Weights of a small CTC audio transcriber: depths [6, 6, 6], 5000 steps.
Rows from block 3, named by matrix and row number. Each number is 500 + 50 x the weight over its row's rms, rounded and kept within 0 to 999. All counts start at 0. Numbers have three digits each. After the name is the row's rms in percent of the matrix's.
# convs0: expand pointwise conv (model.blocks.3.convs.0.weight, 512x128x1), inputs 0-127
convs0.58 093:519528456554543580484601518422382486481552480558588510572499581561541527497498463566561589545486550494499448541559545561455534560484467517504431509492456481543397492488451513506543591530456532542453593475504505491446472440446524605593542474398471505459507572495515529517521554558520544441443497535483514439568591547463483542561497520566430579509544519481578445519445533502492599590457
convs0.59 111:459541471460546486503456438438479537506514440446486510531470524446527425526366447534500550486484488393498544426484439466456499481517488486519554474528494533614414557535520516522413443465493472485564471577476367488402499484441545545499532496467556540490520560523381542493557465515569453482433465462453549558461458467548556436594496534546463411405445573389496436490518512563582466473521
convs0.60 099:436470487471473448497478436477488495496419522467467601452449606401511419551566441534446601547540473561606533450531452541492434546567590517479449540494511568530499519469540490490553532422518499535565541483506509423471553567463487519495455540460575369506537502494527447440433445427477449529557513581546488468510483532488581522512572385542539463542459479504501615505462550515487600487561
convs0.61 089:557484630500379455478408514511504576586527496478537519603378548511509540458455490442461476513568535450479563602542394553456563492479529451543484515504462572508523454410453476453475494440541556434425517523485483507561558516493472537493595426479528395490589547488577459497464487398536482404492563507597508471519441506553526515507465504490446453565469491446493533529467435557480515501499
convs0.62 089:513461534454606552510447499511507480465501426471462594560524550498478474398455515459415508471449395550513522469448400609424524527595611451530433440437441481529475455577479512502555562560463507514531444607477468429481451488620553460509477488491504592462463499506510505422463604522609409477518522478550439508421538485469483487556512501571559509504530457482501475566524482471481526480459
convs0.63 123:509530549445549563499506407564394566566424561411487471534481582538506456454571399436490460469462535524540484500408393469487477492522446482509465505380527456500513497429489439469505449574479531467564537534522517553504455500498538569492442508482511432509576476515603497438506513430583550468442481538533490515495470497510578525424489508526619554446394509541565508593523558458465603494553
convs0.64 099:484436464561445387509521458485546564456497530437497540485495490577535485543487396583530424429534463518537483441466527489571458458614486468491578443464510473631624579532419563523552460592493509514511447374537548476495560511485491457559513485510470487551567534618510458484548567463496414481546517529516529515452498483480513454472521419465454509491552511559525494457491486549447454454625
convs0.65 082:544516533455536448495568457439422589489476513505494473556444509466510454515455465526501527487514531556535526481416544371487467448530551587548565479397583437577504471525544557480471510426497579486568551574528521507383438500643498488462595506566414585442437522535515469526499495505495503472499397531520426533537503506475519510435571505494482480530568468454518498527519477455446357446428
convs0.66 103:488509376457541536412583485459489514605465438526497555584434515483515571556505558441558506460487487484502532459513528446456490394452536492519548449522443454524512421482493573474498419323536456442507507574501441440497570550497427602494589460512464537472472545482489527502425555433583511447605506563529547446470486491432502456523507529513469535444495400494477511439529434496446522553512
convs0.67 103:454521566548491431531468551482531524489481442525434387432507459523496444509542453511527526386554462559520464431498492594528588551556452412518463457448513535482511504554387481520467544506483417452547390571454426534464529452497503523524537445493434573530529434459473471469452580532498498511448458503574426468563418452626470452554579452433452491463559519402524518533465483438473504537575
convs0.68 095:502496475453498435477491463544421525559539485503508555506483535509593560498582528448570446518552510484603421559442552564459445461561446492481547539515554438506512420452534509482519564573530411559559507477535541545469501520504560417489502433505490500576388515480431593573386478433544602506517489451519527542477521434539536425542571476505517561499536482527577474553625588488572565539527
convs0.69 102:535514453571453533543431493378433529512402459551433479573551472531522527462547442583513459573566477460455498484570432482439474654551507514444543477573519416559493561514460530490493534456436579577540534489431478542503508521474493533482481445529429483496492556544413478603573463458513473458491419626523501522476573430488524552573505516566452531522448503502543458483571508507495507431589
convs0.70 115:537500485456645558502536542471442613466564514466510497512590504544473435513527522598439542495453543588471552519537478594585480503536413519456435428580405527546571549474497469512605541465487507466543573552553499534486498551401431398459421439530557587465447447523479519485410466494471427533535509477457560515546511507449462414516506536531494502488494470488526470461492446552539537412549
convs0.71 083:503502469486548496541624506505481475525496554532463542478493513425496496426563464455440399455530442459508505494429517543573449582423461531515558492515437565344414532422549555428606394461498430439571487520609503529528514520447418421512509468488601383533504454439480519517519495493532490521560521586511511474505554594509476419473511515513531513495524508548474483462530514515451565557566
convs0.72 112:444436474446477533437484497566506514497526461438487490522462473457349538497443496475585477571511546474519532477448510534471588498584378542480545561560559535518448500553418481574596510484542477539505486547536471488512495445576484531487507484533480490555467506476439577487556529568506569484494446502498426520371561483543474358551550459520505427400381410544503504449524546447467480567537
convs0.73 111:363500459501510533525535516407473550528565526503506502479465553469509554478505538434396517526572504529422429525516456502478571519427530514453465488456514448488468505412568547413396528466532436487485498461501586461368476529499526491534424515493508594462459498565474506458473474399460470364458485571498452435555551448488463522525512542450501545556533577473542556539540601572473485384459
convs0.74 083:597470513527586457525520427548440558632395402573534527546505543464499539552466561476547427523570488518541488549520551488523483524452526524497429534477471605509531529499447557500453532523470457553439586476498510415549513587544485383493510525561432395495614480458568514499485503507439548543508490498512469523485494469518492504515510549371424491516570571443445554519540589484496476447414
convs0.75 088:484451540532401409449448551512447598472536543450431570521449429502539521515427524486530575503480582437416570534529373411562392530490504490484485525626526504566574569433532463445420593510534505462485471472524521491502532495467456511494432541514548516483515533536482467499481534467477474454442519609451480540510431474512510482477411390457458499439562469440556489521492535444418569443500
convs0.76 100:520621528490502512492517541456520433463523520459420473543471457537515490448518483453398456373472531438489483462432581538588545403484441497527575461568458474515485539395441562585529544449525374521473547520501430490523488447472511445490548494511497392473435567478527442533509516517476409472514558501431632418542576560557501548464565446513431497549492563512460484491495476461547444515459
convs0.77 108:578575498444533551595452484574503542487537512454436486539557583575412558436434464385372513538486534449484517543486585398524538510491471449474561468453572557505499513456465535595457522497477582473451479481413593617483477512474534527505444470468497445460477519465436492523502477504444499450525452580471541515437383451465479500471452439538457531524503437577552547482480566424452455470505
convs0.78 117:552467615447531471490655542470560501482466444544579524432524508439503387501464457502433543493488479520446426443543460451459495472561466449536486454513484497566400465468595467469504569615517467516455439493469504455410465479485486410503467485598513568537559446504529575503534509508624464483466517619474553451506500581494553534514507475448532564527448540490446410535583520475476477475468
convs0.79 099:457577394449493563497519463599478422536541500481536458518462498549440431554432441504486462491494471588472421493472504530532463585452413540480536565513414463508493544495469586433536530481540487456485510522602547512581491435452501537475560536554555506553494484485476549529556541585501474435514443532536460506496561542512514474509434554531447442555440576486532608518399445399354420477516
convs0.80 089:483489455499568489460519476589490507452453379512495463452533598499425496508503498516524506532457533603551545417477459485510492485546444487470512458522474381488446583436590555586454455557506522524500490529542444459517526495512514541552522438512420504501473449509566538507423460380504520504542566524563386623356513440487484464532402556489559586537488489506471455551469459523541442454572
convs0.81 097:502436455543489432571444549517492530466490520484546497543466464580472519471530574448526574439482510536428553498484555492451461390433490547597491538565478449492480565423474487558466561516522535443518513533575531559523440515424502403513485500500489462473591606478476414498452531533474609395606528592452420514506515501530572455505466498355477569515605491509504548518479496565504456573509
convs0.82 109:482506522419370508544499448525501462540517447385472457592533525542442458387496454485454473468470495407535462491538464542494551478566574445490505572485446526500425525492496557486504536496465489476566427482584593587505474487451479531532452433524464527443530505519418532588514517553585549579497456546580519571442578475471517512611528405537559516493500431481541531586490579593451539468513
convs0.83 113:476471455448420505448467482434470465559455536496478546442452512505498539474588525443467485433512443500589546499569443515470533532526416445465491477466410598561451534416450516541473392466502550603407562528485516504531528559544426548515500534472429589498478582438461436460522514461517478449519511522475434556439479456486533533524582456394462621491519377490573448410473520548459503514467
convs0.84 113:591458456574464499460387503508562527554512477481586515542569595480550515554477516487444507493509496619567496547507548459437464477473510464447521451589487487466500477514483493491412502448490500474579409579499472533571524378436498601502551532583558398440512433475577415538530474529538513516453476440543461463495532497432514456636459548541453490515462519524538521418557442461529546534422
convs0.85 103:443449486528498477428578505487469448555519424454463583479518482482555479528479455517504451450596571535475457582551495433403441555556471479499470569476538612565470489564546486398478431511438462484480481515538572483465480480411555530542498465508507516482551503642464506481477481518559444453561499534417533503425463480509479559440433507428570511478481528400479460448561486509509363405407
convs0.86 091:526341545495513511436421560520489551584501517481428522464519499595435474505515537491541515426584423500488476428542468503509475473477535523498499501514486389499502480451444498481553437422528598564502432503518457456528534478488500525471439585554599542482499478443637555488500528529502487573501459623510465502374468498517545539404542527484430533416454453451436572546516485579447489543482
convs0.87 090:425362483470610502469505462534578504483533518500532466426481484475508482403499513525475539482408451476452439426442537497510423517493554513588511472556490462507482473391498520492440517576558458492528408562498476505580515453418415511467497463497477497568495553442418474469528482551511510400503537550472464532515512561463500424433612376487534556427451444511521547358478471483474561455476
convs0.88 116:457485527611499435467526467431473509503480448517502465478582513459473410409586528572514510472546443403605516440553511492623423477468465476488551468431442583494509501487487507498464519423541466542513438521525512479535490445484518441482547393472514405564497515460424537428428560515543409427530577444558460445496452459515505504429545449407450498479411483493558582510442408522456523520522
convs0.89 086:495521548508501490552543504384560411406422453491522465410503511456472644546581523447564475443513532559521532540495474489542554547503571586569518581548547595495473444478451518502524507487516522430496502486512481495532641482478555526424557430440557426483488386505471517472519548504504476463476488546492501546499563565399469517499576461504409461503419547579444413458469452528477547525544
convs0.90 098:381560605565469472541495433442511494533565455406509387461578534583508518472520498519492481489510454550442452553511590481511483498452464502497482441572457504463525534536583417508527472528468443523512499418489415449495570467554526493555486478564515429444440480613424550461546420532515526482506539500480487546397488527572540582521504457401495592396482435448465541554557510538472488580522
convs0.91 124:472431491519420518474525527536504377534534512514504456528585564420474545496556539491513539531519548392501500522503451503528488454485467513590439528536500467506428580478593547566490518526425473601590498564501546478365409550483489462527474549548467458593455458485526471550449511513479523420427549414533511530436484551561476488429489559519450546504522425337442519479578512556485525491448
convs0.92 090:476417464541457491454437428485486424499565414505530470467486576566485432410539529536492507499458538502603492531560490524421502474546472557396443455564546522522557502537459534517503444524574570527503467421510583434420461511443525535562440540528500552545557516463553479428549528447602539480594533522533561390564505546493517488451440492464561492568533463544461610444454522505498452475373
convs0.93 082:524436494528470542478503493470586521487540512583451411465515584613447437474473417519568457546479508551468506541561474562599554434459455451485498498501494585431515583372605524500474523485554477455561483504469439569582566546388512478498621524534520478492574535382380485490483442466553487525496555511529412544508506576510537479538478544485550447526540501577452485544484474511515537497506
convs0.94 105:477448483485410479570340509584466410561484591596452491514449398445408441511534468498450472537482355624545459537561557520525435535416486524553521462545436532570507516499471566468489547479565506481467487520482431525484465534561580454493549487524476484490555457524582438586468480469514426545453481455483432451449471523522433478478521522456506587450516501451455484441495497559480533492517
convs0.95 107:474524551487485509526423512470462532416483537479492485584466497459520533555435465577554531457576444443464491534558531461531404521567495583456404520518486424436503540534565468464441558450449495422470550523559534369523540480496600469536501462598471493442470468554491547543506465534489492494457549493544580414585520539503514488575543550487456600549441443488514583418429414495539612563495
convs0.96 103:461388507534529434556442427604442407530521503475472506485498462537491563529500576520532409524415542417412422447521512462535499511498398515493443467488465572489472420539567509515415579483512528549523453435419502539415547552498462555489514483504495486540491516391466540455454572537506543616524452480534395522479552406523414443477571554477534532527546505448413497507507561509519488578521
convs0.97 100:490451474452566461503425578491541560441549468545502433594471511535415559651527538522503461490441464515472587506516533552401491562524496487517436539433484412467601441497466461561523514480478554544420455527530434567545495497401470459549482441442470479430547512564482431458513500452462555496519551491484481462422507549527471483494483517391460625520538574475470558589596487547452544519494
convs0.98 115:411550427485510504519463466536559494475446541467418496501520560453504520435498428477469503454523568534475535468555457528390486552586540518390422485507457468435431539572464479540497521502492601545594477502541520522539496421516435491492572472369491537535489437482534568384507452519542443566418504505524405582591538477466553500518534556401442496462455531439487605445470467447503489496447
convs0.99 113:572529484473464499395493488470490491474471450578494470508513464533531505499571552510454570421518470614441367465464449502551492552485379476431522587432536501442497573438496541500491497579471475573454503563437556535447551499597428443607506483462477550484489519472444480496503464459543522558491439557562563512461548472463572465500413483495391565556413516499505610500494428424553499495496
convs0.100 097:574522491511430510543537674497481558597570546379533549473493479496524478539528513572512404445491580543576594488459493503505457535434454472567445490469553445483511459553499499528432501507519540438443465443501432470433552482483526436438513516444515618514498395496518566392535441525504530489506602471475438423492445521531501469561512556443485553579485430534449468472482541484478469559549
convs0.101 121:537481561456550394560501499518385582561519517476520516513383542505470501516568444579514526421554515443485547442485487564638500549483461477436555588490523593535479477569474445561476469527522465368491442429484468490469510416488434514520524472561503521543398559594513565534454435444533466436524473518493438518495513469501551570501557481511474468444510367498552485459464464448430517511487
convs0.102 091:475505477450450534545476465520532502651485538442535510435557471510515556410546479536538446429575504462460475472422544445403515555482536443393602530534451557532489598487491502353535505611508473471480492427536451510420422619511463429511556561442472517488511508537551502526560450455531474495484487472514468575503476578549555494496506508411554571505501469515450443531602509511548455499540
convs0.103 076:539503515441510576480474581420464540548513577419505539475529509541499601582566461459465496427440511570476454587440557555550519522524452507398545407517584592563518471480512516473469593451432442431593482529578529520467476498463532503517531572562535532472540544505583513469451413535540586451374550512574542515566465479566490554524445495448543573465487571501478541488438494504534485547478
convs0.104 105:523516450439430427479516427448468433564418441534461476476567504409473526490548557487527434506441499453484453492459561486539517405515544504454499495491556475504421466479421475416495617503486469523525534490510510524444444580537469496490500522499422532535465445471462545438484471459504489510554468526504536541400543561495537480497580531358566611491419439559524501543593482375526460359530
convs0.105 115:491550599496488557455451544523487505531477421408407502484454506472523497570435421474438390386444474451552498445577537532590482503528480521457443476424458467488481529480530498481628557542625509475441619435490454468553520498481441462537537585444523417446503571516557497518494546564504502513531551517474593517513438490504467479448487488563527538522527504519406492489567483513465545413607
convs0.106 096:525491551501483511504535553542453524597415467470529499472462576409423525570486565426568405510427464493478477498502483473576483460477542542484501423543561600417495564496485543566547445441532504544561524515558485575579498506570476405526549511477490517531411546509505535573515583465497554509417491484490438561492555520627435524492531496575499538487466492580448539569422473502545622486400
convs0.107 098:418513585528485502407461418557472549571551484474476491556404399495603525432460440522485536576524437485477487577575521472523379517518465534555510552549426553446518502567485470474497485547581461549439528480525447455514497460391506442409457549496452509522598471491557541426516586489541466460509522541512496562573431486535606490438448503581476454561510474485519512508440478480446532571423
convs0.108 113:515597589483489488446563457476501522459400510533492519472473422482563537545543412460512521514556520453528551470589488558526550421514524477488556559585563479518561450487512500539537478496447472414431555456455471469452442535385409456550493432478550558461529507509556507482521621553497443549570517536564330535476434470505459511431475503539505573537449407460467486464450464447535443437502