python train.py --model="CTC audio transcriber" --input="waveform_16khz" --padding_mode="reflect" --kernel_size=3 --wave_channels=64 --wave_strides=[10, 4, 4] --widths=[128, 128, 128] --residual_init="none" --beta2=0.95 --eps=1e-08 --precondition_frequency=50 --merge_dims=true --steps=5000 --batch_size=128
Rows from block 15, named by matrix and row number. Each number is 128 + 32 x the weight over the matrix's rms, rounded and kept within 0 to 255. All counts start at 0.
# convs0: expand pointwise conv (model.blocks.15.convs.0.weight, 512x128x1), inputs 0-63
convs0.121 [122 194 124 129 135 105 139 106 136 123 150 147 144 193  96  61 128 113 137 195 128  80 136 109 142 166 121 104 127  99 187 152 144  86 146 172 118 140 100 164 170 112 110 193  86 174 162  92 120  96 125 157 100 115 125 110 140  82 141 115  75 147 116  79]
convs0.122 [182 129 157 163 142  78 127 109 126 123 101 125 153 106 116 128 121 155 154 120 150  85 166 150 119 177 113 138 151 138 111  69  77  99  48 139 159 103 154 115 114 117  80 126 109  50 110 172 160  76 121 192 117 146 107 165 157 159 160 150 145 115 117 124]
convs0.123 [114 122 150 161 133 142 159 149 118 166 109 169 101 111 143 109 117 128 141 171  78 137 112 148 120 139 212  80 127 196 130 109 143 149 120 165 155  76 170 105 138 108 152  84 115 158  93 118 123 129 124 144 175  90  67 143 117 127 107  67  75  80 140 113]
convs0.124 [105  90 110 177 147 151 142 170 149  98  96 159 132 125 158 115  62 107 123 140 125  77 124 108 140 112 143 127 113 149 148 171  58  83  84 129 149 132  81 126  76  80 178 109 161 192 106 103 118  84 144 106  99 214 157  98 145 134 153 110  92 202 168  86]
convs0.125 [151  96 121 100  81 169  93 120 142 133 108 143 143 114 168  91 107 118 140  85 159 112 135 103 157 181 116 143  86 146 111 152 142 155 114  74 157 163 148 114  77 150 123 111 145 170 134 165 168 123  94  75 136 135  88 171  91 131 183 165 115 145  92 148]
convs0.126 [ 78 139 119  88 158 125 103 170 110 183 112 146 117 106 179 174 134 141  94 120 131 121 162 134 103 121  84 140 165  90 109 120 144 144 135 122  95 122 127 108 111 135  97  93 130 166  74 129 130 173 140 122 146 135  61 143 132 119 117  89 155 125 141 156]
convs0.127 [ 81 173 200 157 126 150 153 136 140  96 173 118 117  80  92 128 165 125 131 129  62 134 174  98 121  23 122  93 142  98 177 178 139 156 104  97 148 155  66 142 147 167 155 127 176 104 134  62 172 146 151 135 160 119 102 165 112 137 120  59 116 117 174 156]
convs0.128 [125 160 113  99 130 104 111 190  65 132  95 120  84 137 130 144 156 116 163  86  85 144 122 172 101 113 147 179 100 148 141 195  59 161 106 110 143  88 147 196 117 143  76 114 108 123  80 167 103  92  45  44 114 121  88 102 187 121 161 129 125 133 177  92]
convs0.129 [128  80  65 167 133 139 136  66 161 150 150 129 138 139 163 132 109 128  85 138 151  87 122 131 150 131 148 179  89  89 162 128  97 159 184 149 102 109 134 151 134 142 104  98 135  79 128 187  99 148 125 138 103 102 172 113 141  93 139 129 219 188 119 147]
convs0.130 [133 120  83 138  63 135 135 104  71 137 143  79 181 105 156  86 123 195 132 120  93 116 154 172 174 184 129 207 136 117 128 100 165 147 179 114 122 174 191  72 132 157 122 165 148 132 153 126 128 174 158  65 123 139  69 109 130 113 152 124 165 128 140 167]
convs0.131 [117  92 133 141 134 108 174 196  42  96 159 151  68 194  88 102 176 123 139 191 207 145 134 165  52 153 132 130 185 130 102 112 169 125 143  98 152  76  94 143 138 110 141 144 159 119 126 156  80 125 117 106 140 140 110 163 159  42 142 145 143  48  79 158]
convs0.132 [135  85 144 142  96  90  81 166 129 160 103 103 151  62 122 130 110  85 114  63 131 151  69 118 118  65 105 132 141 145 202 205 119  90 130 123 163 137 152  98  70 137 102 203 144 146 119 134 142  99  77 124 137 167 125 164  89 116 125 134 139 109 166 150]
convs0.133 [152 140 173 142  96  70  98 169  96 152 157 136 129 114 145  99  62 129 168 119 179 116 142 127 104 169 148  86 130  90  80 116  62 166 190 150 203 144 149 189 146  72  99 106 157 139 120 199 162 129 116 114 100 134  87  94 129 248 119 119 164 113 153 118]
convs0.134 [ 99 152 131 161 136 167  84 135  84 138 151  94 171  70 103  80 136 125 146 153  37 122 128 139 130 143  97 141 127 150 158 171 186 125 129 172  75 166 156 121  71 100 114 213  91 124  68 165 105 145 138 143 101 152 149 109 123 109 135 161 235  89 107 103]
convs0.135 [107 105 164 113 128 135  98  81 122 205 118 163  91 127  88 237 142 146 138 135 114 154 153 190 104  46 176 102 153  92  73 134 206 108 150 151 110  95 119 147 136 142 128 131 110 218 157 193  93  86  88 141 116 173 134 171 116 127  97 123  93  87 130  72]
convs0.136 [134 176 111 156 187 109 143 128 103 150  66 135 121  78 118  96 119 109 164 130 113  97  85 151  88 178  30 150 183  88 105  89 146 115  84 119  93 120  97 113 128 135 121 129 118  51 142 141 133 205 102 101  66 139  63 133 150 156 105 125  72 143 116  98]
convs0.137 [163 116 132 125 156 118 114 135  96 130 172 101  96 102 124 140 178  94  94 136  69  90 131 117  86 158 132 142 180 109 134 165 105  83 114 102 109 109 101 149 147  95 119 185 136 102 107 116 117 116 158 152 153 117  96  87 172 114 147 114  89 162 132 146]
convs0.138 [116 185 134  86 128 102 157  82 157  88 132 191 164 136 169 102 107  95  82 108 185 110 100 145 175 122 183 137 113 101 168 108  45 125 120 134 116 123  80  79 180 155  98 139 116 120  90 157 179  35 114  59 157  91 163 159 115  78 137 106 174 111 181 119]
convs0.139 [176 154 141  85 135 107 185 112 124 114 149 120 106 146 180 149 113 212 182 114 143 128 159 137 121 110 103 109 129  73  96 158 123  89 107 201 136 121 169 180 120 136  98 194  94 161 162 118 136 140 169 102 125 154  97 129 140 186 105 201 113 195 171  61]
convs0.140 [153  87  78 149 140 149 129 118 109  83 140  61 154 111 146 108  91 147 146 148 112 134 148 151 161 150 152 148  89 139  99 136 136  92 133 151 113  97 121 134 109 105 113 154 115  92 167  98 162 127 154 119 128 159 161 151 176  65 112  96 125 173 144 160]
convs0.141 [ 94  88 122 121 138 164 147 122 131  80 124 125  97  84 110  70  99 106 134 180 151 109 110 127 157 162  63 123 131 127 112  84 189 105 100 165 143  98 139 118  99 168 143  95 180  86  96 152 103  88 137 179 131  88  76  98 116 130 119 139 113 125 103 116]
convs0.142 [137 190 216 144  83 177 169 139  83 179  75  61 132 148  80 112 134 162 152 126 116 120 110 197 152 156 129 133 164  73 136 108 128 150 136 104 140 118 121 150 131 128 157 133 107 133 116 172 119 161 107 111 135 115 156 161 123 129 128 149 184 144 131 117]
convs0.143 [140  99 162 139 132 108 168  97 111 177 101  56 140 111  86  82 120 152  99 116 116 166 117 145 127  49 113 116 184 102 125 125 116 122 157 128  96 160 115 132 135 139 150 123 101 126 123 135  86 126 124 142 106 126 125 140 130 115 105 164 131 104  94 137]
convs0.144 [180 139  51 154 142 175 127 118 145 108 114 117  73 164 162 104  86 166  99 105 157 146  64 155 153 102 141 175  88  66 107 138 104 168 136 147 113 147 143 119 111 180 143 123 139 102 106 158  97 148 162  98 171 128 159 153  93  79 101 102  87 149 122 178]
convs0.145 [147 116 166 115 132 125 150 133 119 102  88 110 172 104 117 142 117 134 117 202 109 104 163 165 107  78  91 159 144 140 137 116 136 170 127 139 133  94 125 110 134 107 173 177 124 118 111 123  89 154 161 141 143  73 100  90 192 106 149 123  94  79 154 133]
convs0.146 [165  93 135 103 122 137 176 153 177 150 123  96 146  99 140 107 145 134 194 192 114  96 105 175 105  89 144  96 103  99 106 101 112 138 142 152 164 146 139 176  80 111  98 102 151  79 112  84  70 160 115 133 194 100 140  88 133  85 186 169  81 111 152 128]
convs0.147 [155 151 137 119 110  99 118 137 131 110 223  97 136 110 126 160 145 122 121 137 108 118  84 171 196  86 172 117 147 117 153 202  42  68 176 129 136 126 151  81 150 121 161 108  80 138  94 174 155  63 117 173 145  97 144 152 108  93 139 136 151  67 146  96]
convs0.148 [151  96 159 122 127 181 142 119 131 141 180  67 155 143 150 155 202 119 125 139  61 167  99 135 118  94  88 128  95 174  92 122 126 150 114 169 111 118 108 119 165 185 141 147 140 184 120 117 137 113 138  88 112 123 150 170 104  89 127  99 122 118 117  93]
convs0.149 [ 99 149 128 146 130 178 173  51  80 130 163 135 152 140  91 169 152 109  97 125 152 136 140 163 102 151  91 142 137 196 119 132 158 140  84 153  92 152 112 119 159  95 124 172 180 140 176 175 191 126 116 178  98 139 143 145 153 104 131 123 161 140 126  84]
convs0.150 [146 127 133  53 110  98 128 154 224 159 125 139 149 112 121 127 161 178 130 114  84 135  85 113 140 107 127 140  82 140 105 169 104 192  64  81 123 184 123 174 184 129 187 155 103 158 133  68  81  60 121 169 218 128 114 182  53  83 162 174 118 108 142 117]
convs0.151 [155 141 109 119 119 122 137 164 147 135  66 164 140 160 145 159 141 134 134  98 139 112 122 213 165  91 145  95 178 131 192 179 113 147  85 147 131 146 127  82 158 128 125 160 146 159 109  95 170 162  83 119  70 117 107 151 127 153  87 165 137 146 133 169]
convs0.152 [104 135  55 100 134 154 144  87 144 137 149 105 109  96 146 126 136 158 151 107 104 137 119 123 128 142  90 146  96 169 136 126  36 133 102 161 133 146 122 130 208 139 132 114 140 100 157 136 146 102 100 120 146 153 114 130 153 166 129 166 137 141 154 103]
convs0.153 [155 181 169  61 102 147 141 172 176 133 184 132 107 133 138  92 112 116 148 147 211 134 190 138 153 191 160 154 156 144 117 156 171 125 113 147 169 152 153 126 128 143 203 141 142 146  90 103 142 123  78 162 113 189 136 124 132 151 111  82 152  98 165 179]
convs0.154 [ 88 173 113  61 118  95  90  81 125 156  47 155 163 115 163 153 107 142 128  96 133 148  80 120 130 153 125 117 136  83  68 133 123 101 134 136  94 145 119 179 117  94 144 169 121 127 115 150  91 157  97 166 135 110 144 138  80  99  60  98 136 123 190 164]
convs0.155 [129  79 148 152 155 105 129 165 124 126  99 119 157 149 170 128 153 121  94 173 170 130  94 151 187 142 137 146 106 147 136 167 124 114 114 151 148 152 146 109  73 132 150 105  77 123 147 146  99 140 195 108 144 172 145 152 141 140 116 137 116 139 112  97]
convs0.156 [161 140 103 173 185 109 114 125 107 115  95 108 118 112 122 207 177 134  99 154 146 154 132  88 133 117 157  78 150 104  62 164 168 148 141 153 164 120  94 153 141 176  79 161 111 102 107 120 170 144 116 110 103 145 110 150 141 166  87 152 125 105  71 134]
convs0.157 [ 84 111 141 108  88 121 110 158 134 157 102 125 167 126 124 197  97  81 174 124 135 156  96 178  73 122 116 178  84 153 117 152 111 102 124 117 147 148 153 111 148 176 189 162 118  68  63 136 130  89 111 128 153 143  86 110 134 131 106 106 146 118 139 150]
convs0.158 [159 118 116 112 127  90  89  87 138 137 100 131 206 133 134 124 141 131 132 177 137 108 132 132  85 142 170 129 107 172 133 153 183 120  87  84 143 171 140 170  72 124 166 179 130 109 143 159  91 129 168 105 146 176 137 110  74  99 124 131 132 157 141 127]
convs0.159 [127 149 116  95 112 179 124 140 125 175 138 156 142  97 163 152  84 119 119  98 129 126 115 124  90 125 147 147 175 130 141  92 152 123 133  81  66 152 103 171 139 105 123 108  53  90 122 116  85 129 156 179 128 146 143 141  78 145 131  70 156 136 129 148]
convs0.160 [ 89 128 119 156 133 147 105 161 113 141 134 152 155 166 131 124 101 136 136 168 132 180 128 144 121 128 138 139 124 149 167 118 128 136 121 110 120 128 108  93 117  83 117  97 156  83 105  62 157 163 169 113 113 135 153 164 178 112  99 110 118 131 154 112]
convs0.161 [194  95 187 154 202  81 103 149 121 171 164 138  78 100  82 121 127 115 101 126 136  93 169 141 129 167 107 156 129 143 119 150 119 124 232 113 138  89 157 173 183 135 173 163 146  21 150 176 122  98 130 133  77 150 148 110 135 110 166 134 127 102 139 116]
convs0.162 [197 133  85 160 161  69 111  80  88 173 113 115 128 148 124  65  87  88 192 128  95 182  94  83 126 136 162  80 132 132  68 109  89 150 142 112 153 138  97 161  63  85 171 135 116  99 136 118 140 113 128 164  93 168 113 116 107 136 113 132  98 189 124 114]
convs0.163 [139 152 124 103 147  48 130 107 131 123 179  53 132 154 128  72 130  73 103 156 107  94 165 149 124 127 138  89 100 136 169 103 159 128 136 158  59 131 154 140 156 162  95 170 157 175  81 138 129 148  99  79 148 117 127 124  84 176 153 164 138 101  60 176]
convs0.164 [176 173 181  98 151 143 168 104 151  70  96 174 113 115 125 114 124 136  74  50  80 151 101  74  85 141  99 120 126  98 139 125 157  97  89 155 127  68 113 118 151  93 136 137 155 130 136 116 146 174  99 142 199 114  93 170 120 110  95 132 117  75 162  99]
convs0.165 [111 120  95 133 133 127 111 102 177 134 101 124 151 109 111 110 120 137 129  94 144 125 130 109 128 153  63 116 115 171 124 152 106 136 132  96 110 103 161 139 162  96 131 120 153 136 104 172 108 165 155 114 188  75  91 137 134 137 141 166  96 123 111 101]
convs0.166 [154 110 122  99 194 146 163 138 115 134 148  88 110 136 153 120 173 143 128 102 122  75 113 121 175 135 114 126 125 130 137  38 126 146 121 168 132 181 122 153 140 188  73 137 110 156 151 180 122 128 142 154 116 117 137 146 136 102 126 133 148 132 131 152]
convs0.167 [151 109 120 179  86 129 121 153 132 127  61 117 138  90  58 110 128 191 140  47 137 173 176 101  83 131 150 110 173 115 145 154  97  95 115  93 149 138 171 122  79 100 157 155  74 164 130 145 150 108 171 138 139 117  85 118 116 100 142 144 146 140 168 189]
convs0.168 [ 80 118 140 106 128 103 102 136  37 163 125 126  96 157  98 143 166 110  75 137 102 126 203 213 127 134 130 172 148 141 159 178  94 178 112 111  96 112 137 181 163 119 115 111 181 166  95 139 144 142 122 137 125 137  88 148 151 207 137 138  97  95 166 156]
convs0.169 [111 139 108  85 147 125 110 166  92 114 121 111 131  88 124 158 165 145 108 146 167 126 101 133 184 162 109 103 186 170 122 119  65  48 128 163 147 125 143 140  70  86  83 204 181 163 118 101 124 145  86 115 118 120  39 105 153 163 180 154  16 122  94 135]
convs0.170 [203 165  93 168 122 123 136  87 123 134 166  46 183 125 108 156 117 143  98 122 164  67 118 121 112 185 147  72 136 156 184  94 156 135 114  76  41  85 147 167 135 100  95 140 117 159 119 127 127 105  99 117 159 112  89 160  37 121 153 141 101 136 125 123]